config.yaml
encoder_arch: "vit"
model: "audio captioner"
dataset: "synthesized solo parts of chorales (CocoChorales)"
encoder_norm: "layernorm_no_bias"
encoder_mlp_ratio: 3
encoder_parallel_block: false
decoder_activation: "swiglu"
decoder_head_dim: 32
decoder_cross_attention_every: 1
decoder_tie_embeddings: true
optimizer: "soap"
learning_rate: 0.0019
shampoo_beta: 0.95
max_precond_dim: 1024
ema_decay: 0.99
Rows from block 7 of the audio encoder of a small audio captioner, named by matrix and row number. Rows with one number belong to one neuron. Each number is 500 + 25 x the weight over its row's rms, rounded and kept within 0 to 999. All counts start at 0. Numbers have three digits each.
After each neuron's rows are labels from the 100 clips, of 14976, where the neuron reaches its highest value: "top examples" is what is common among them. Only what is clearly more common there than usual is listed. The data: synthesized solo parts of chorales (CocoChorales). In brackets: how many of the 100.
# fc1: MLP up (encoder.blocks.7.mlp.fc1.weight, 384x128), inputs 0-127
# fc2: MLP down (encoder.blocks.7.mlp.fc2.weight, 128x384, transposed), outputs 0-127

fc1.95:509526510516537546478476527465498503503524531496495475471441511521505534512502524403448505446477507503477524521477491481475478479490479478493516519488511518486505532535493481527475510477456499480454514479494513523468531502491514516505510538499476529542547520482478465522521488508494529488543497492481512487498508488460522528509532483506489448503501521526515453505510494499479471524470
fc2.95:513506502485482515553471485565496504566538471527451506491509506521506454473468522537491506486504520486483536516505503530511480463478504505480555503550546505500499541498521499507505483524490490495470497508527478505516536513503483493544450496496501502478487474472517491490518466489495463502518528503496555537495518515501474492511492459522493513529534522458524517483561531466508465493473
top examples: trumpet (54); note D5 (45); note C5 (40); note G5 (37)

fc1.83:478483523489533447551507472508495510506522463503524449532481505469509543487498522485504458503517494505509465507489516553511453539483528534523507472489501471440485509505558488468470506531517525464513519445519497543505485462512504518503525521550517487506487502513502495515501495470496515496556492497491492455478505474481502498485513490509551443501540477479547502489508510518491505474501
fc2.83:523503527472515500493483475427527495512486521521499501486542493504509506494497503504520521519463486484507496476508500526536471533501473480481467447540450508503483479475513481493521557484514520537504464479478503516503511503561520555506463486485557500489538480453505528492511506493523526496527495482510544509440463499487535500508498488513481463510447510499509509452529523503467520494470
top examples: note D#5 (44); note E5 (43)

fc1.307:483542508481526481467529449480520508518472478467490454534518498487494534494517480541506485533475464499514483506494526521499465555491471492478532542512498497542500497460506492496471502491514562442515533485521507485493491474494468479482523526503500475502500505529509517506508453505457434532502504531451490497527511514483524513488471480507459449522510487523532489511482509561491511505485
fc2.307:494497497520475482494492488489531504526471540494501519541530465495461520469521542590530467521480498488512505508491501513517448495529500499464498485510475487528473466487492503482472496498456514468487500491493485509528514507540500526524482468466476538437521461504488540458486501486497502501504489534534500518475499545499475522521447523449488453528501503539523502475493472526494524508492
top examples: trumpet (86); note A5 (63); note G5 (39); note F#5 (36)

fc1.235:502493478503529503533481516498494502467489508520533466473490438500486512479502493494507473492512470493490510524480468511515488439490510515521543490536503509471550500515492514500494529473508513501470486510541478472549452461480478474495503530525532462516450445520486473518468500457534512519474511522475507488512545542472510511478491530458534537534524535496483535489476540490484461503491
fc2.235:487516496501548473479485456473475495480482509488460495496547448555494505492521495512499519486482494473504543457495471498531480507519492491490485505542494469486522496478495505534519491527503430499467436490486514531512538500518468529491500469512511548457513457475480509469481517451520478514516502510483529491448493489504470472492483508530474509529464486472460535477538513493493520509476
top examples: note G5 (84); trumpet (50); note F5 (46); note F#5 (40)

fc1.22:463497467491495484524491518530509529488516454456540514477472467498506539505486472502494486469522515478444503483498502529456473516479520532514513494566519513485565487480489538524527515477492486513519510489511505463515500494520545489509516479503512503522504490512521518524481501466539535503492517544450522519538496467494489490469470490464505529520568509500487554501475489492487493442507
fc2.22:540522474512507488507491529470540504487533491499487452505507434482488501527507505524513458490500496475483543487480510495481462502498473477462481497519488441514529482497526503518532510506502487542489466465472478501523502501507531496495511476458472563480540464463479533494485464450541512508513479492491499527436483500484479479515504509504541498515493540490449514456494510477461507527479
top examples: note C3 (71); tuba (52); note G3 (50); note F3 (41)

fc1.9:516512488523506471516457493505456527530523470442497484498461506471497540506520462530537512513556471474497507471436495471528497466477481531497515511532481507487524528492468487492518477463467506502501525530516497493500522500533539513484514525516514479517515488542516465513510497455479542478524494551460526472547516459503494511457511493473480507526562506489489514508504502520490470500481
fc2.9:531571487530514507497473483506495495486527477512473494441486480527516555538500503507542496494470518495479548481513462461541483467499509499486533500506519488518526485512493505511500498460491477515473429510478495492496536447458509500507516522510528503482491472470511513469452503447525483518517483492481522496493509480478520529500478479492495481512503517525445509464533519448463528485477
top examples: note C3 (68); note G3 (49); bassoon (35); note F3 (31)

fc1.244:481454481454508527513490460481456518542461478508494491502471474490473480544515507505497530496489496486501476539499440502495480453526485486506525528482466482515518519485461501538498525448501501485507479522519490458539444467470462512505512503494509488522468516489514486522509466501528479520524520493505463495515452472475493481477540527467535502494527490483460482526479559509480510511461
fc2.244:455544490484510472525485479518506486515478511491506484501526491516480506484518495517519478481504530516465556478515496463528485513485476523511494483522496497500526492504480491495468492522474467498460507505524529530530539472469537444478482468511527524460516460470518502478490492466508551486533487452511508538423455500490485506526462502508475503488439520502511507496537545460487503499464
top examples: note G#3 (41); note G#5 (34); flute (28); note F5 (25)

fc1.302:495513446538456529496518516485482497492511526485502517466469510487510478495458528457485527479492465514552488502475448500507499530486545496474526475504494517520527469494477472505494519477483501526476505473511516521524480536484499478498508472527471532502519514475514454518532479465476472450511483529544486514516524487457474555499516457475485486518468542468540505520497486472497511514555
fc2.302:533504514496469535492484517491466514545516468493472512523486448545489502479510482520530486524500484463500476466478501483504538506521510527507498509538513485522461497516523478476465465518466491498503491481453511512470541473521531436521472495498469503491536505504477574488479496516503502512514503531519515464459451540512486478533491498535534484506493555485509521499496514501567483509482
top examples: clarinet (64); note B3 (40); note F#4 (36); note E4 (31)

fc1.372:495496482508558467522458511515488512483519572500491477489497506488496489503494493494504514512502489474554521495522506480497465466515511530542519489516525458471527526512556477518498544518518488429514496441519506526505487493461471501527497524513479520514496507490507467533493534477548532496518515511484496466525521477478499535488534474475523445510488485496468521487524516495468479466552
fc2.372:526535538539477483543495490515521497504515480475490506536533487524510477518491529497490475511515498488478538457492517483498454488509516500483486507537495474505521501420533533493518505497485510520516500530526445511463529469517525509471482494511478473486533504500527530473522496486476522466551497453517529498504479508503423475534497459492508509483482560495498507509538542488531492469504
top examples: note C#3 (88); note G#3 (55); note F#3 (44); note D#3 (28)

fc1.355:462505491490507535518526515487553532533471527479517519507525496510445520498518543473478487460519452487487506455534491481498442481533492489497465493458492464488490504477489483497488489549493447477480555491565486481459472464501502521493528532508502511513474498507450504490485503524496486502520498531519501515539467483502516500497503506530485545458496506499508477530514534505454471484501
fc2.355:494515490505484478491486512516437488485507565550521483557522519519516510514469503487464511473505503505479499486485462492499504519533502501482519493522509511505470496472518507433448498517465500488464483505479481497494524492537506470466520461528515496547474488485497515440511503460507507512532504533502493462477527466520535529471514480464456497532499513537491503526492483463515496567516
top examples: bassoon (67); note A#3 (59); note D#3 (47); note G#3 (39)

fc1.142:503470492459556507485502482480494520504480475481494488546517535466499490509511540511524484516546487480483499522524440539533516485527502493507512510457536481478484503475495485523531492495481505468488503457539485472522461525493518505497492539498502490527508488499531502435512501502507551513495523514488531479522455504541484481485493539531497488526526489496488450512434536530503444510535
fc2.142:488520500489466463526497498494481511498461506476477521512513543540490490528509552506509492508504531469485560501513457492474481506558546496460517458528500521497484496471511485487509506509434498496449532495531497472523514491450456481482458473482544486488512491503490555490478473470492504544516548502490496512457460504492531498511464512490493532473488518510518500506527543483491520491495
top examples: note G#3 (100); note A#3 (84); bassoon (64); note F#3 (40)

fc1.211:481458489499506478526492506495518550575507510454531461489516478529475536510468518477494507518477515518500471495514450482526467499540540489502495504497505481489520494505517492471509526540513523495473527449588493471502491462477497538495484533511507473550489476482525492505481505504521526518499472512475480503542489531501487485476537509479528532499500487507465467532509511459473468502483
fc2.211:483541531510470479499499461542491515502482503520461532513515497524509520535506513510490494508478528504488464462510483445533477502487482510508483539483526509520473534508522507466501527504507501458474509542487486485481533498486563455497453501477526475441489462463495528507506492469497518463556485487500469502481480518501491510489505516468525520507455527459454469473517537519548505482492
top examples: note C#3 (72); bassoon (70); note G#3 (50); note D#3 (31)

fc1.306:516506497528476492519449501497464520491513514518492468512508522498512507518527471525524514509555540528504542501449496520510474474499458530516560497488486519452478527488522458507506478437464513502456449476475515485523508506489531495442508505513513486549512457474466498496480508485483509491513485523503518495526576486479539488496482509502521526522494485491519529526482494527492492475534
fc2.306:511509522547532491539510518514486492464495501495488506526510536532505501477492507499501484463496506476482538472515532457503483487488508540480465447570513507530477482528492503488471530509506477520468490509468474473513534459472474485491525492542523513506504468461468517442471523436485528499507471509464502547535526487464537522516476515531475517470464524503477502507513496467505502502488
top examples: note C#5 (49); horn (48); note B2 (46); note F#3 (34)

fc1.167:464516459475508485564500474481514525502487528497486482482480464474514509519519485469509517506497469535532456511523514464464538475496515522492535506536523497472478492507494499546537498482507527498487488485520502475509457502475471534545510489497525498506462523530492476512454514462545488496475493472446500488511472487511475477526481555508520497509554484551499558492486525503521470467506
fc2.167:517519501485538494511483525441489508525492519521478491505506536521462528495471528544518507499517514500459524468477504465508495526514479493486500494548489478515470438514526466514453483522413476504486514520490519498487485512522506515506500475481512497517532510471513564500498510517494513480481476470501493493462430491489486480548511526498460498514441515521473497495523519469509524536479
top examples: note G#3 (48); note G#4 (45)

fc1.41:512524519506498509486505524443494517510510492476523480470478515523451519547509515452542488497500505504550503465496487485493516518462508504504527475526521492495438470526445485472449504508525480507500510469518544496471487460479513488542477546490478500482513447528480451478474499504515510489521500491456507482537476480502533514499493497504483520502525494536515520555532530474474468460509
fc2.41:479541476467487465526532514531487516539502528461445455509482535497515529495535478521506482477481504504479510521544449492494478488518458503456503511531489479469506530521522504491448522477467526549459489523505504498494519485500531468486522491463529478468496485485488512485457495489533491528481519517536531492453482510484514514457462496496446522469524531522499455498482513490516509490508
top examples: note D4 (41); note C4 (35); note G5 (29); viola (27)

fc1.185:529498482509485530528471522555472473470487552520479488459478475500476468525499507493524470518471503495458517533460484518516469548491524515487501523508529530508512488491492527494546551527500475553481474476473523514487465513506517514500483494485506513514546472481512461498537499497456505472497497529499458498509545475446520494453507475477494488485520511486566473496510477506506514530529
fc2.185:517493495486529502499482505477498538536494496516506507504476465553476494475488514514471506516540492469510483417502493548514528526504493469462489450509511473520480506502514496533454478520462462496512462484450475524527503534497502531502452505485473518479525534448481524506496535517521493495519511500500504509447502515533509511528521497488473478536502546468509489463515493503529560530484
top examples: note G#3 (76); note A#3 (58); note F#3 (55); instrument: cello (52)

fc1.129:510535508506495521476491549488501542497457500503509484492473471517522485511535529475481539480508499462485548477511470506490473493506499493508495472494495511487484488487466454461493520474513486479465489480512513478470505470517546529464478551506557486534490493547519504473476469528531437496508528553484484489492517514480563512502498444511472487534519484484480484483531506548495504474509
fc2.129:507522548519490481471472502543500490501483465513465508508532551493542490489517490527508464494527544542512499517523513487488477530498480510532471479495508490460508508492536551494495458502510505529476498553495447545505485502470537501486438504498481483486462520510521536488475491481543487485478451470519504548485505511470481473466505544456463512490504485520470493530535495485509510502482
top examples: note F4 (78); trombone (60); note D#4 (58)

fc1.255:517535453509487462530461496518528517446473507468473445493487539498475543517507491516543506481488484478496472494487500489500505493443520493557510460508488502479500526491500535478540527506498486510480487457510501505506471490511522484496508517547520491497498474513516503484477468457533534530486497516458538510526494502491489472464457462447494500506533509493497571486488488529507514456473
fc2.255:539531531500519529537466495482464480499486527482478486530496524503514543506512489484485500506513446477504511470482491537501513468465482459483492477549499495511532443500513508522521521518464480508493477502441526522475528491500478518497464492516545544478512526488459518469478520465494503506480536471482537482447457473512515510477514514526506521546529531523486484464514535482457495508487
top examples: note C3 (63); bassoon (48); note G3 (45); instrument: tuba (33)

fc1.64:513476480494489503511510463512474483488518541514513500471496502499499493499502539525508483560478518495484507511435491484502553505461519505479498513471478525511497506432487540537555527494508499555480529498469459534486446504461494499507463547490538483520465494505505495505521489509494504516480480517473445504500549470503495497465513478504462504499537518489523497516478539498496436515494
fc2.64:510465533492493497525475495481465463527485533485491516511527474519473563504470485486495522506524562516488528476487479520481480501495507492465488431521523487493492524504485496510491491502484486464463463507517509491490521473543522501473461455513492505474542509530450545489504533521504540474493463473501560511477486522516536479541507529521527522519498533488475481513544509499508544499470
top examples: note C#3 (49); note F#3 (44); cello (40); note G#3 (38)

fc1.19:475479475520483486533522496515498499476537525531504512503501508482499518505495508443509526485494488480466483536491503479508471488504521521525499530522471527495538535541471506451526495509549456505482498476461470534491510557462528460467500492517474492494449500541515478508475478462467537481536490469549484510496500457518501526500489496476486484504460490498495501498426521496517481454529
fc2.19:527510514555444491490499511478538517469509484474495509506494450492513477448513540504491524537472510486490460498505510484484475478502490554467514460540475520501538518495499508506494524502475523519484517559509480485509522504490514505524488441514534501474492473533546517513493478507466516505485474511525466526495455527501467513518504525469563500484519490475546558489469494532515516500488
top examples: trumpet (50); note G#5 (46); note E4 (27)

fc1.339:532496496490490522469497479486534477489509531485489471499513507491514481477464548473523545517484508499515491526532518492487483513491521498496454519487484518510500477452508501534503483488470524490456487459485487514492506556524520511526510512470469482507549503529530468473516463471439476519543488553513522587536509476474506511471487467494481462504532528486530502506497509468510513511541
fc2.339:488499507495505525470482532472510459546499509477463471552524526543485487511521502468507490466507563476502493483491531498488482493553499485466465484516514476497484513489517461492494523537466481549455490547506506497530475494511489528491485467522503505494509523485477548468502532520522514492518526499491512503495404493476495478515519515509486489512472551500477480486532520508518517482447
top examples: trumpet (43); note E5 (33); note E4 (32); note F#5 (29)

fc1.70:537462508512520514506477500478540514505465470492531493495485444499505505520473537509479516498483514486497475493504509493509469487488500511537482496494492511463486481517555521453522529519533549482496572477523487503472505508510555534507468517514494519539488534471488530527537528499511546470488459498488477498525498499527448505477530493518525497486528509452445506513520501515493447463475
fc2.70:524522486515490510487503506541522496492508476511503515528481475541522498502485509522469521481451524482482494473514538503510444472498512495505481517508531468502508518501561507480519535536521497457509543519502511503466532468485529442512482491485460509489457483478469519539477513450508513460527485494516463499451502533529478503465552495514490470493442497543472489508517507510479454477488
top examples: note C#3 (100); note G#3 (62); cello (46); note F#3 (40)

fc1.278:464520496482533497466517493488507508527458508503504488514524474446487445525463497512554457495472486506510498518511505452450483556526514467444514550465486516508499489463519523495493496509501502480529518483493549472506538482484499505546497515541542498496524521494486501534498491478457458526493528494501500477530519518478506512503485509505458489481503505525535532524515472553514527521473
fc2.278:500500484498524511495534473508497492558497522496497503533514462490479451517511477562523455510490490506470505517485517461534472492534520476455530530530481548535500497475503466510439497517484489499499474521519524513545502537511525469555524455522491492464505483503472495495522502482478476494542443510503501520492513506473528472505474530522495430488466474500524502507484510486515521498522
top examples: bassoon (100); note A#3 (76); note B3 (34); note C4 (33)

fc1.374:500437495480496506467489507517481462504476485493497531469516530551488526501540503533505486508459520491469496477542500517452514466525551524435524513489487497508500490503527481506478486492454495513521472472494472474520459482526520526471501465528502491511529443488518456497516522481497458456488450508482506514547524497487533459482475504528480509521518486496462491512529476518517476507485
fc2.374:475543500501494537453516512514500489482489500517474508479480513523515556544519481485485512466455509500491500517528507513438509510468524527463469503574470522463514504508471532538452495501481501458477540485523457441527495536520497506490505517525496494502462485496483503496512500468482488487515464494535517507490515487535531491480463544531465528515515475516504456534495478505510515483510
top examples: clarinet (34)

fc1.334:483508518503527491502565499473498526503489504485463508494484485504515486488486520507504550510428504528496495498478496478479484472493521476514464498480497541491462491540483517467524482462525500502494493481496497470511488535520508535510513513538504498522443477490490492548548495460445478559482519487473491497470588520474486507468502498484513493497532524470534557480500510519517490495515
fc2.334:490486510523475503494486498481523532498466544522501486496501511486496509482472504560495480485518499492479551481482489504482480535484505491475499472529471476498523501483485471517512505552523474509513504458512493514455521458527502452522511433540559503460492488535470504478502465516547494506520525501530525500460499529517438472492449486490474462474532492541487502511515508476545483494515
top examples: trumpet (28)

fc1.277:476457477467452511502456493484512518486439484505490449478450519477507535495551509479482502472468533506534458542486484518479516489480504507488479510492490491469482536528442522518531464513479517503481519453498471510501505513518504508521512486474518495530517530571503471510472486462515485492526520500499459500519481492515444507503491525510525522545513492482482477469464500478488491532522
fc2.277:499539512541519507488492502478499534507461562507492496521529523519522498480498552496510480515531508538521511471518497544524492510507535525512472443533494480521500463516515498475476499527480463540498491535495524480485519489533492542492471478515501485451512517519472489477490539521528526458518452481525510506499488499480527489488479529513494490540539485500513467478519513482443560495448
top examples: note G5 (51); note F5 (51); trumpet (46)

fc1.43:503495502516468492469489469494501537497487448466471506483533478499531529467454517533515528494507529514492489533509509517496475505507519510587473503494483474501477506523441512483529478504496503513487518520523495495441517502433479508539521567522487498518490483506521504485495480557502467504515503540461448490545564486503531480520505484502510501468506492495492521492525500496504508518490
fc2.43:510510507570468437512513471497478505546503519487507529506517495489524504482512513475492522488514524500478538529542516502508463544527511483450459488484535521500512518515486475522476487543454505497475495532515478496459521510525472479489461485516543514478534441502497518472484449484499491515543495508517489541448468499496487506507539502500484528529491506528469491494538448497523496506505
top examples: note C#5 (97); horn (64); note B4 (53); instrument: flute (32)

fc1.140:501491478449519480489520458478530511452505484535513477483521511508482535492501478510480493528543511499542466490488494531467516471486512510523447508489502504566479512472506519541489517470497535467542510476490487537524534500506502459524521489524485457531500515520529531479467506507498514515518528541493515498511503469496530500497499455448484448484480503517510490479504517529540515443449
fc2.140:515508513529539550487515490502485496509513491509491527492514492542509507492534501500510459523490477469495516490511489499476499488472457505514520506533497484565485460486511489497544533502475493505487469472495491489501487457567495542494517472495489535451519515503508566454501493535519531441486495475501511498471487513492504512518500505476561473527460545489463485490517494494551548487465
top examples: note D4 (89); note C#4 (74); tuba (61); note B3 (41)

fc1.63:468498530500481479505515512502485496459536509495516484480489487452464532482516523500526528529534512509531524476482503483538503502492540521511499507523503521490480496517495493489486522450534506519496462461499505457480498492502565506491494487495497468451530474494485443532480489520497567516480502538458543467571490527512511488469468476486481515522536535524499524496512511476516456470516
fc2.63:535512459487518495490514514518456519543510498478468515481487507478474509527531498524499450511474497527519537504499479480539480492496485519466497513565504519471504467498512458517499475515498503502472428482494530491477522474473496495524483498467507488467531490452483499499489518459567478512490464521430482471475518483482539476527491511526459505482514527509508470528515497480485480502548
top examples: note C3 (95); note G3 (58); note F3 (44); note C4 (42)

fc1.373:503428514510489492473506476462544480457494458535542502506501504499495529496504489484458471500522495488539480486503511559475499511467545499512480492503461527499497488486499470486456494486495493453503517483535529507502521533464515474494556477494488486529474493539505494466519470511486519474497543499522508514501557472491528552510533504502493448472501524534502471459502497500506510490448
fc2.373:490499507496533510528484462490474496520495500493473475515515490525513492536494487484491430540493494478503524478510499503514488477527432502501484463515490514522493498485523518509504517513478477507507456538456479490506453477581516530493517496476514512455543499464471552523513488510560482489477471516474559527479487513483494491530508506460491496538452535459490501518497500485520529494489
top examples: note D#5 (55); note C#5 (53); note C#4 (36); note D#4 (31)

fc1.85:499500498523500519471494566497527557482512492493511465484506486486441508503517512476504501505533475514500522474534477492523434472524495496471495490467503492501543466512509436524535483483521517456452497464518481526501541477476532524502525492481535485544531507490524449512508497439485540504508540485487534520516526489519475519482519479512542522502493519469492515503491522490475484513479
fc2.85:465535515475461449518490473523526499515483537504473470505507489529503518524529500504512501510492509508523494470530506472521472526508484539525506518571505490485511486493500470488473500501505451528456490499509508504489491472494530484499448491492490449436512505471495551491496505461482456497554486521491515499508510461439518487514493510486496468500525546488486480507543470483541476486555
top examples: note C3 (38); note F5 (32); bassoon (31)

fc1.271:530504440492526497492495508507516467519525487491522582506484510446489530493501540528519508496540549465474509502503482483508534480481501503493480539463529537512502529489454516496530467468509518523489531445515465489508480500492490494477476489505538498458496471498510483490468464466496479514468488501512548531535517492491508470517463553498442518531509502508505503499511489499460470518513
fc2.271:487523514479476528516476528488484482521474469470463484527532514541527491533467501462503550501510552503470495482502480529481486504485463461497473461532490457463476479535501546502505488490523528548512484476442523467501570494513515515478469469528492508506512543494474493500483486507532508530496524468514505480514449509491477495456490495505520507536501498495530514530532528502518518478466
top examples: clarinet (76); note E4 (37); note G#4 (37); note D#4 (33)

fc1.329:507449454507494496511539495469570500483496459520513490473518452514469523515515500493455487498493498475493495473482479510545493507480511530526501470505486519480485514470529501501493533510447521481529516506498503477530525473510517455545509482489500455529494510515500457489482488487500511521495521542508516496510519485458417489506539475450488476479486541461495545516474531525514495486486
fc2.329:530527504550532559492501479525541543531527503495489507515524497514510485495520514494506486540504521532489484453479497459474481522507475484495535495521491502518476483479537500483538499526474482504496495524495491520469491478572515507523518487512507529452490531459473583514518508517545506474485497476491526495445528521475481486502495504503526502508478513480454496455526510461497534512465
top examples: note B3 (56); note A3 (44); tuba (38); note A4 (28)

fc1.71:531512529480468504497481481527530474486527487528505458478501552503480533513477512503504451509530534463532490546520511549518450572490508488548474468449458498512507512446508511506513502475541502504518523483518504530499493497515519481521516523512498493521521480488533496459521487492472475530498503523515525520521538488481516510502493422489477487495531501510550497524490483494501484463509
fc2.71:525468526508538518506474497462509500519476507505490504549494529520487535482503505523545522516524524482478504426492486535506518490467478521439492497544500492517470477478510493521520530484466493511492466515450489523495509497529508519520470462466503553472525546467491531497507483517522506502556525518503527498479456470497501494525479524532496514520479535489515499447531491527490540480465
top examples: note D4 (60); note D3 (46); bassoon (29)

fc1.375:533498477496493519495510474503458495521511458486457512471462524509498509464487480512482523510492505491550478482487477501505520490504547534503510498517483506509497524462435480513473527474533506521528530470516520443543540526503503458531514485491563475492503447490484466523526526458454517479463517513479511502501486514489482501505530475490515525494489445525451528523541476509485496485504
fc2.375:516490468519490512486514475526469532470529458508492527462469502560515468472478501462522504511518494491530511499482502482511515506517538560485512497532473484529531508459459461483480534497483511482463517515450505464512530499510468477540503510455520477515482464487517485483524512482524483504499497519509499547505514528502467524495534490521506498558495510486486480535481492467562546500455
top examples: note B3 (66); clarinet (35); note G#5 (27); trumpet (27)

fc1.116:517485483495473482463527522493519549466526509493523478473530469472501514545549502473536526510518487466516497488545526507523515500494553496479483509488501491461465465492471489511468467472493486504513491466462531511482538473474537484471498476546503466501506506517511491561503533472538488481525537501468520517475487476525528498501490499499508517484557547513469492522498519527453457504512
fc2.116:500527498489480480525524546491530510530497512444503517494540496445512526518550495507527478547493533512483509558446514474519495483508521511484500502486506535463526493479495491517498545508542481515457474509509501513491508496504500472527480518453498449466491479502519482546488493458518477481492525553492474453482487484472503547467489469487465513501491518505507525518493474484510451474469
top examples: note C3 (77); note G3 (49); note C4 (36); note F3 (32)

fc1.113:493529500498487492499524476506494472508516516522511493454475481510518469494515540471487523524486512469502520518487462513508503490536530527474506504488538486492508442468498470504493492446423510527491481480528503487494508554499558473525505535525467521500545522483526473467537491515517458510521491493494527484501494508533467423527524480477483510483475492469489525468505503537495533511541
fc2.113:503475482514522496482496480500502521529498518550452476468485493552536515487511518468499447502479489513544489494494516492511532482499514530511479523530549508487511532509580530487465485488510503520516497483501464538503533483468497483462498514542515473508504502512520551490448501486510517506523505519529524548510462518506471469513457528527548519441507529509522505510520530473517490499478
top examples: note C#5 (41); note A#4 (37); note C5 (35); note D#5 (32)

fc1.212:482551529526531459509525512503538492546474490482489423553520491478477513482508510484505556478516513497503487485521521475500483506511484522529535503491532464491483499527514498499486511508500502493499497456556470476481489459499520500484482532570525482503492466500501517540503508470470526457516490480431482487505496514490503502479482484509542450489509461498477517499519519523470464470518
fc2.212:481487543549479522520477503513479509478488525512490498536520494503521519544477499496505479509464529444470505454471490472498466550508506473493513474543459471508489481513522502498531521509473508519503508530491500524463527492546509514469453494519489465520543469452491521488496482490495536459492475492519483440471464496471490459530526500505529489467460535481489487481529475460523513519499
top examples: note C#3 (66); note G#3 (38); bassoon (38); note F#3 (34)

fc1.260:512504481512494469479493490479506467533464482523483518453486512506501547542534497485530497499513561502546430486432465482491537549493519498521464499501457499479520525470464522497482518455466531505526533515512489509516535502522525487498477516524517495527476531527491511473501534468501499489492509505495557506523493495495482550472496486472485529541499519512498532525494488532508499474470
fc2.260:512477506498559489530501474503466506464512472476469506519514473548455490498462483468511501481524504486476518472497485521508497505530470490490521504520462459560477478464511498491473522474479487537525488500507508475455464482500476490474490508509523519493542533481500536506506501530547532485522474486490504482454488492487505492565473532501571491535528519487472542510516511461469491524510
top examples: note B3 (69); note C#4 (66); note B4 (30); note C#5 (30)

fc1.351:493480491508524497510522503480562522468537502479446529520491531491444480484495488488508487567511488497525529461508471528518503503494497474474496483478499500481516473548450493531507461484543547511517513511508494499554513513452557466498493488471488494507486498496521471529544519498441487485503497504502540496498499480503513515506517459532526498492514463510551543496482514493467492473474
fc2.351:466523513494463468519487507532524498529496510460495506478486488518500507516549465497509492483518511531505533573500487483500478503541473467493505496556491462487507486498528464520503446525521470541453514489523478478516513483518531462498486495508533511464477475465532499468461507506435485523483470505545483530509492495506467491490489463519506530497548515512467472541481497500509515527467
top examples: clarinet (55); note F4 (55); note D#4 (33)

fc1.40:525474524537497511460457475511467508480480467502547495485466556487494523498490479502480432503478521454496529480515557517467487556465498505539532506437454495482516506458494478485528489485510459490525510475527498536466527522501490469511521537508492505522508499517517487469532486486488465504509534511519489514494519479496522531481519482498470463496481497484531505510510456520476510493465
fc2.40:417522522521545499495538490522514485500461527494477521546505473485500513543473498516519462487536496481499494498527487496474510449521449524477471468518486530512469509493501484503501502498465494473492490536499481520513498492529528456505459452461490544486541495470487533503498472495556474504500479505481520469455497489484519520531479493508480511536506528486495525466560495502516503487467
top examples: bassoon (68); note C4 (65); note A#3 (49); note C#4 (31)

fc1.378:515477505485517477460496503493550515541503487473533458500460534563510535498490521473498495531457450520506487498501474551487473493530527508512519479487504471494492500471499498487491529520521476477502528410550494493483504470478515556517500516535488470519494457505459469501502502469473525515531505473516495538515506531499497531506519483494527515489498520539481518524523523491485470491464
fc2.378:512519516517484499520542489523531498517512516524461489535513534487494502510477523476521509525486525481455519514517509477519458478534489494524479500512516480478442509518541484481494518486498517468481523529499485523467553521477493448477466491522492507501512450465476494476509515500535501501502450469516491526441516503499516493484503505530478461556490554498476454530545536489513547479475
top examples: note C#3 (66); bassoon (60); note G#3 (59)

fc1.38:462484492523531471513507507476505451499502475490492482527532512497468516503511471518553519486517513503492498529528493519476511501449503507470518539546455505437536496496519508481522504479516478464515515480497519489496495474498527501526496496485432475571482532448493533513493514471458494491527484529493498525519511468560539479474522479483535492482527500497503487519445499488531513515521
fc2.38:472508524495465509495544565526510489452490493499538460488463464445479487478501445504512474486486561525491529520521504476474515465525514506496492496547489498478543491490490502495477484496527485515463507511509491488522524474482452499474501499457474486446461505479471521491485468506529517481513454503543504535483507514469507498502503487517504493551557496515517474528498514459474478509497
top examples: clarinet (71); note G4 (54); note F4 (40); note G#4 (38)

fc1.274:485528484518483502468507536546452497538555516501494533481439526493525506483507484452521529499471525491492453482473498470479508527460485478490492502439473498478511499519494469470483500490445487483502476495540532549472506527518521479495476491498492545498516530481502461470524507502448511482530507521520469497512534473521524520518488480495458511481462490469505504514521463502503514507547
fc2.274:495537454485519507477491495481468543538512513542484481541519451519524510479491531475497450511521509495497492440475460513474485433552491505510466479507496485541478504499517510466488497482451489470467489523471501503508526504532528530505489480478502504476478498483531554466506511465545474483494515519516482491476483506496465497536511515484528491491490544466478545485509536463509500487500
top examples: note F4 (70); note E4 (62); clarinet (31); note D4 (31)

fc1.195:532501498510542458538510525505494494468494470517531450486479485512489507486524478502502467450516492500507493473455499500504463458483507559528505490490518518482529495521518517502489540527535506458491524486504500524485464445476521502499516516526527455523504501490471512526525518467510518493501512493471516471495533507476514532469490466464566507496501503486517552488489513535449469439470
fc2.195:484502519505481518489460453502499488508509499474489499478522421554497487504501493508529493525494474467469516468498482519511492504510469471510479483559486470483518518500515537488497520500512483518496503504481494520490520499500487548449435492515542542443523505464491524467481513442511500484528500510507503506451467487515489468496508504507495466515482494477525500469573516494454495527466
top examples: note C#3 (50); note G5 (30); note G#3 (29); instrument: tuba (29)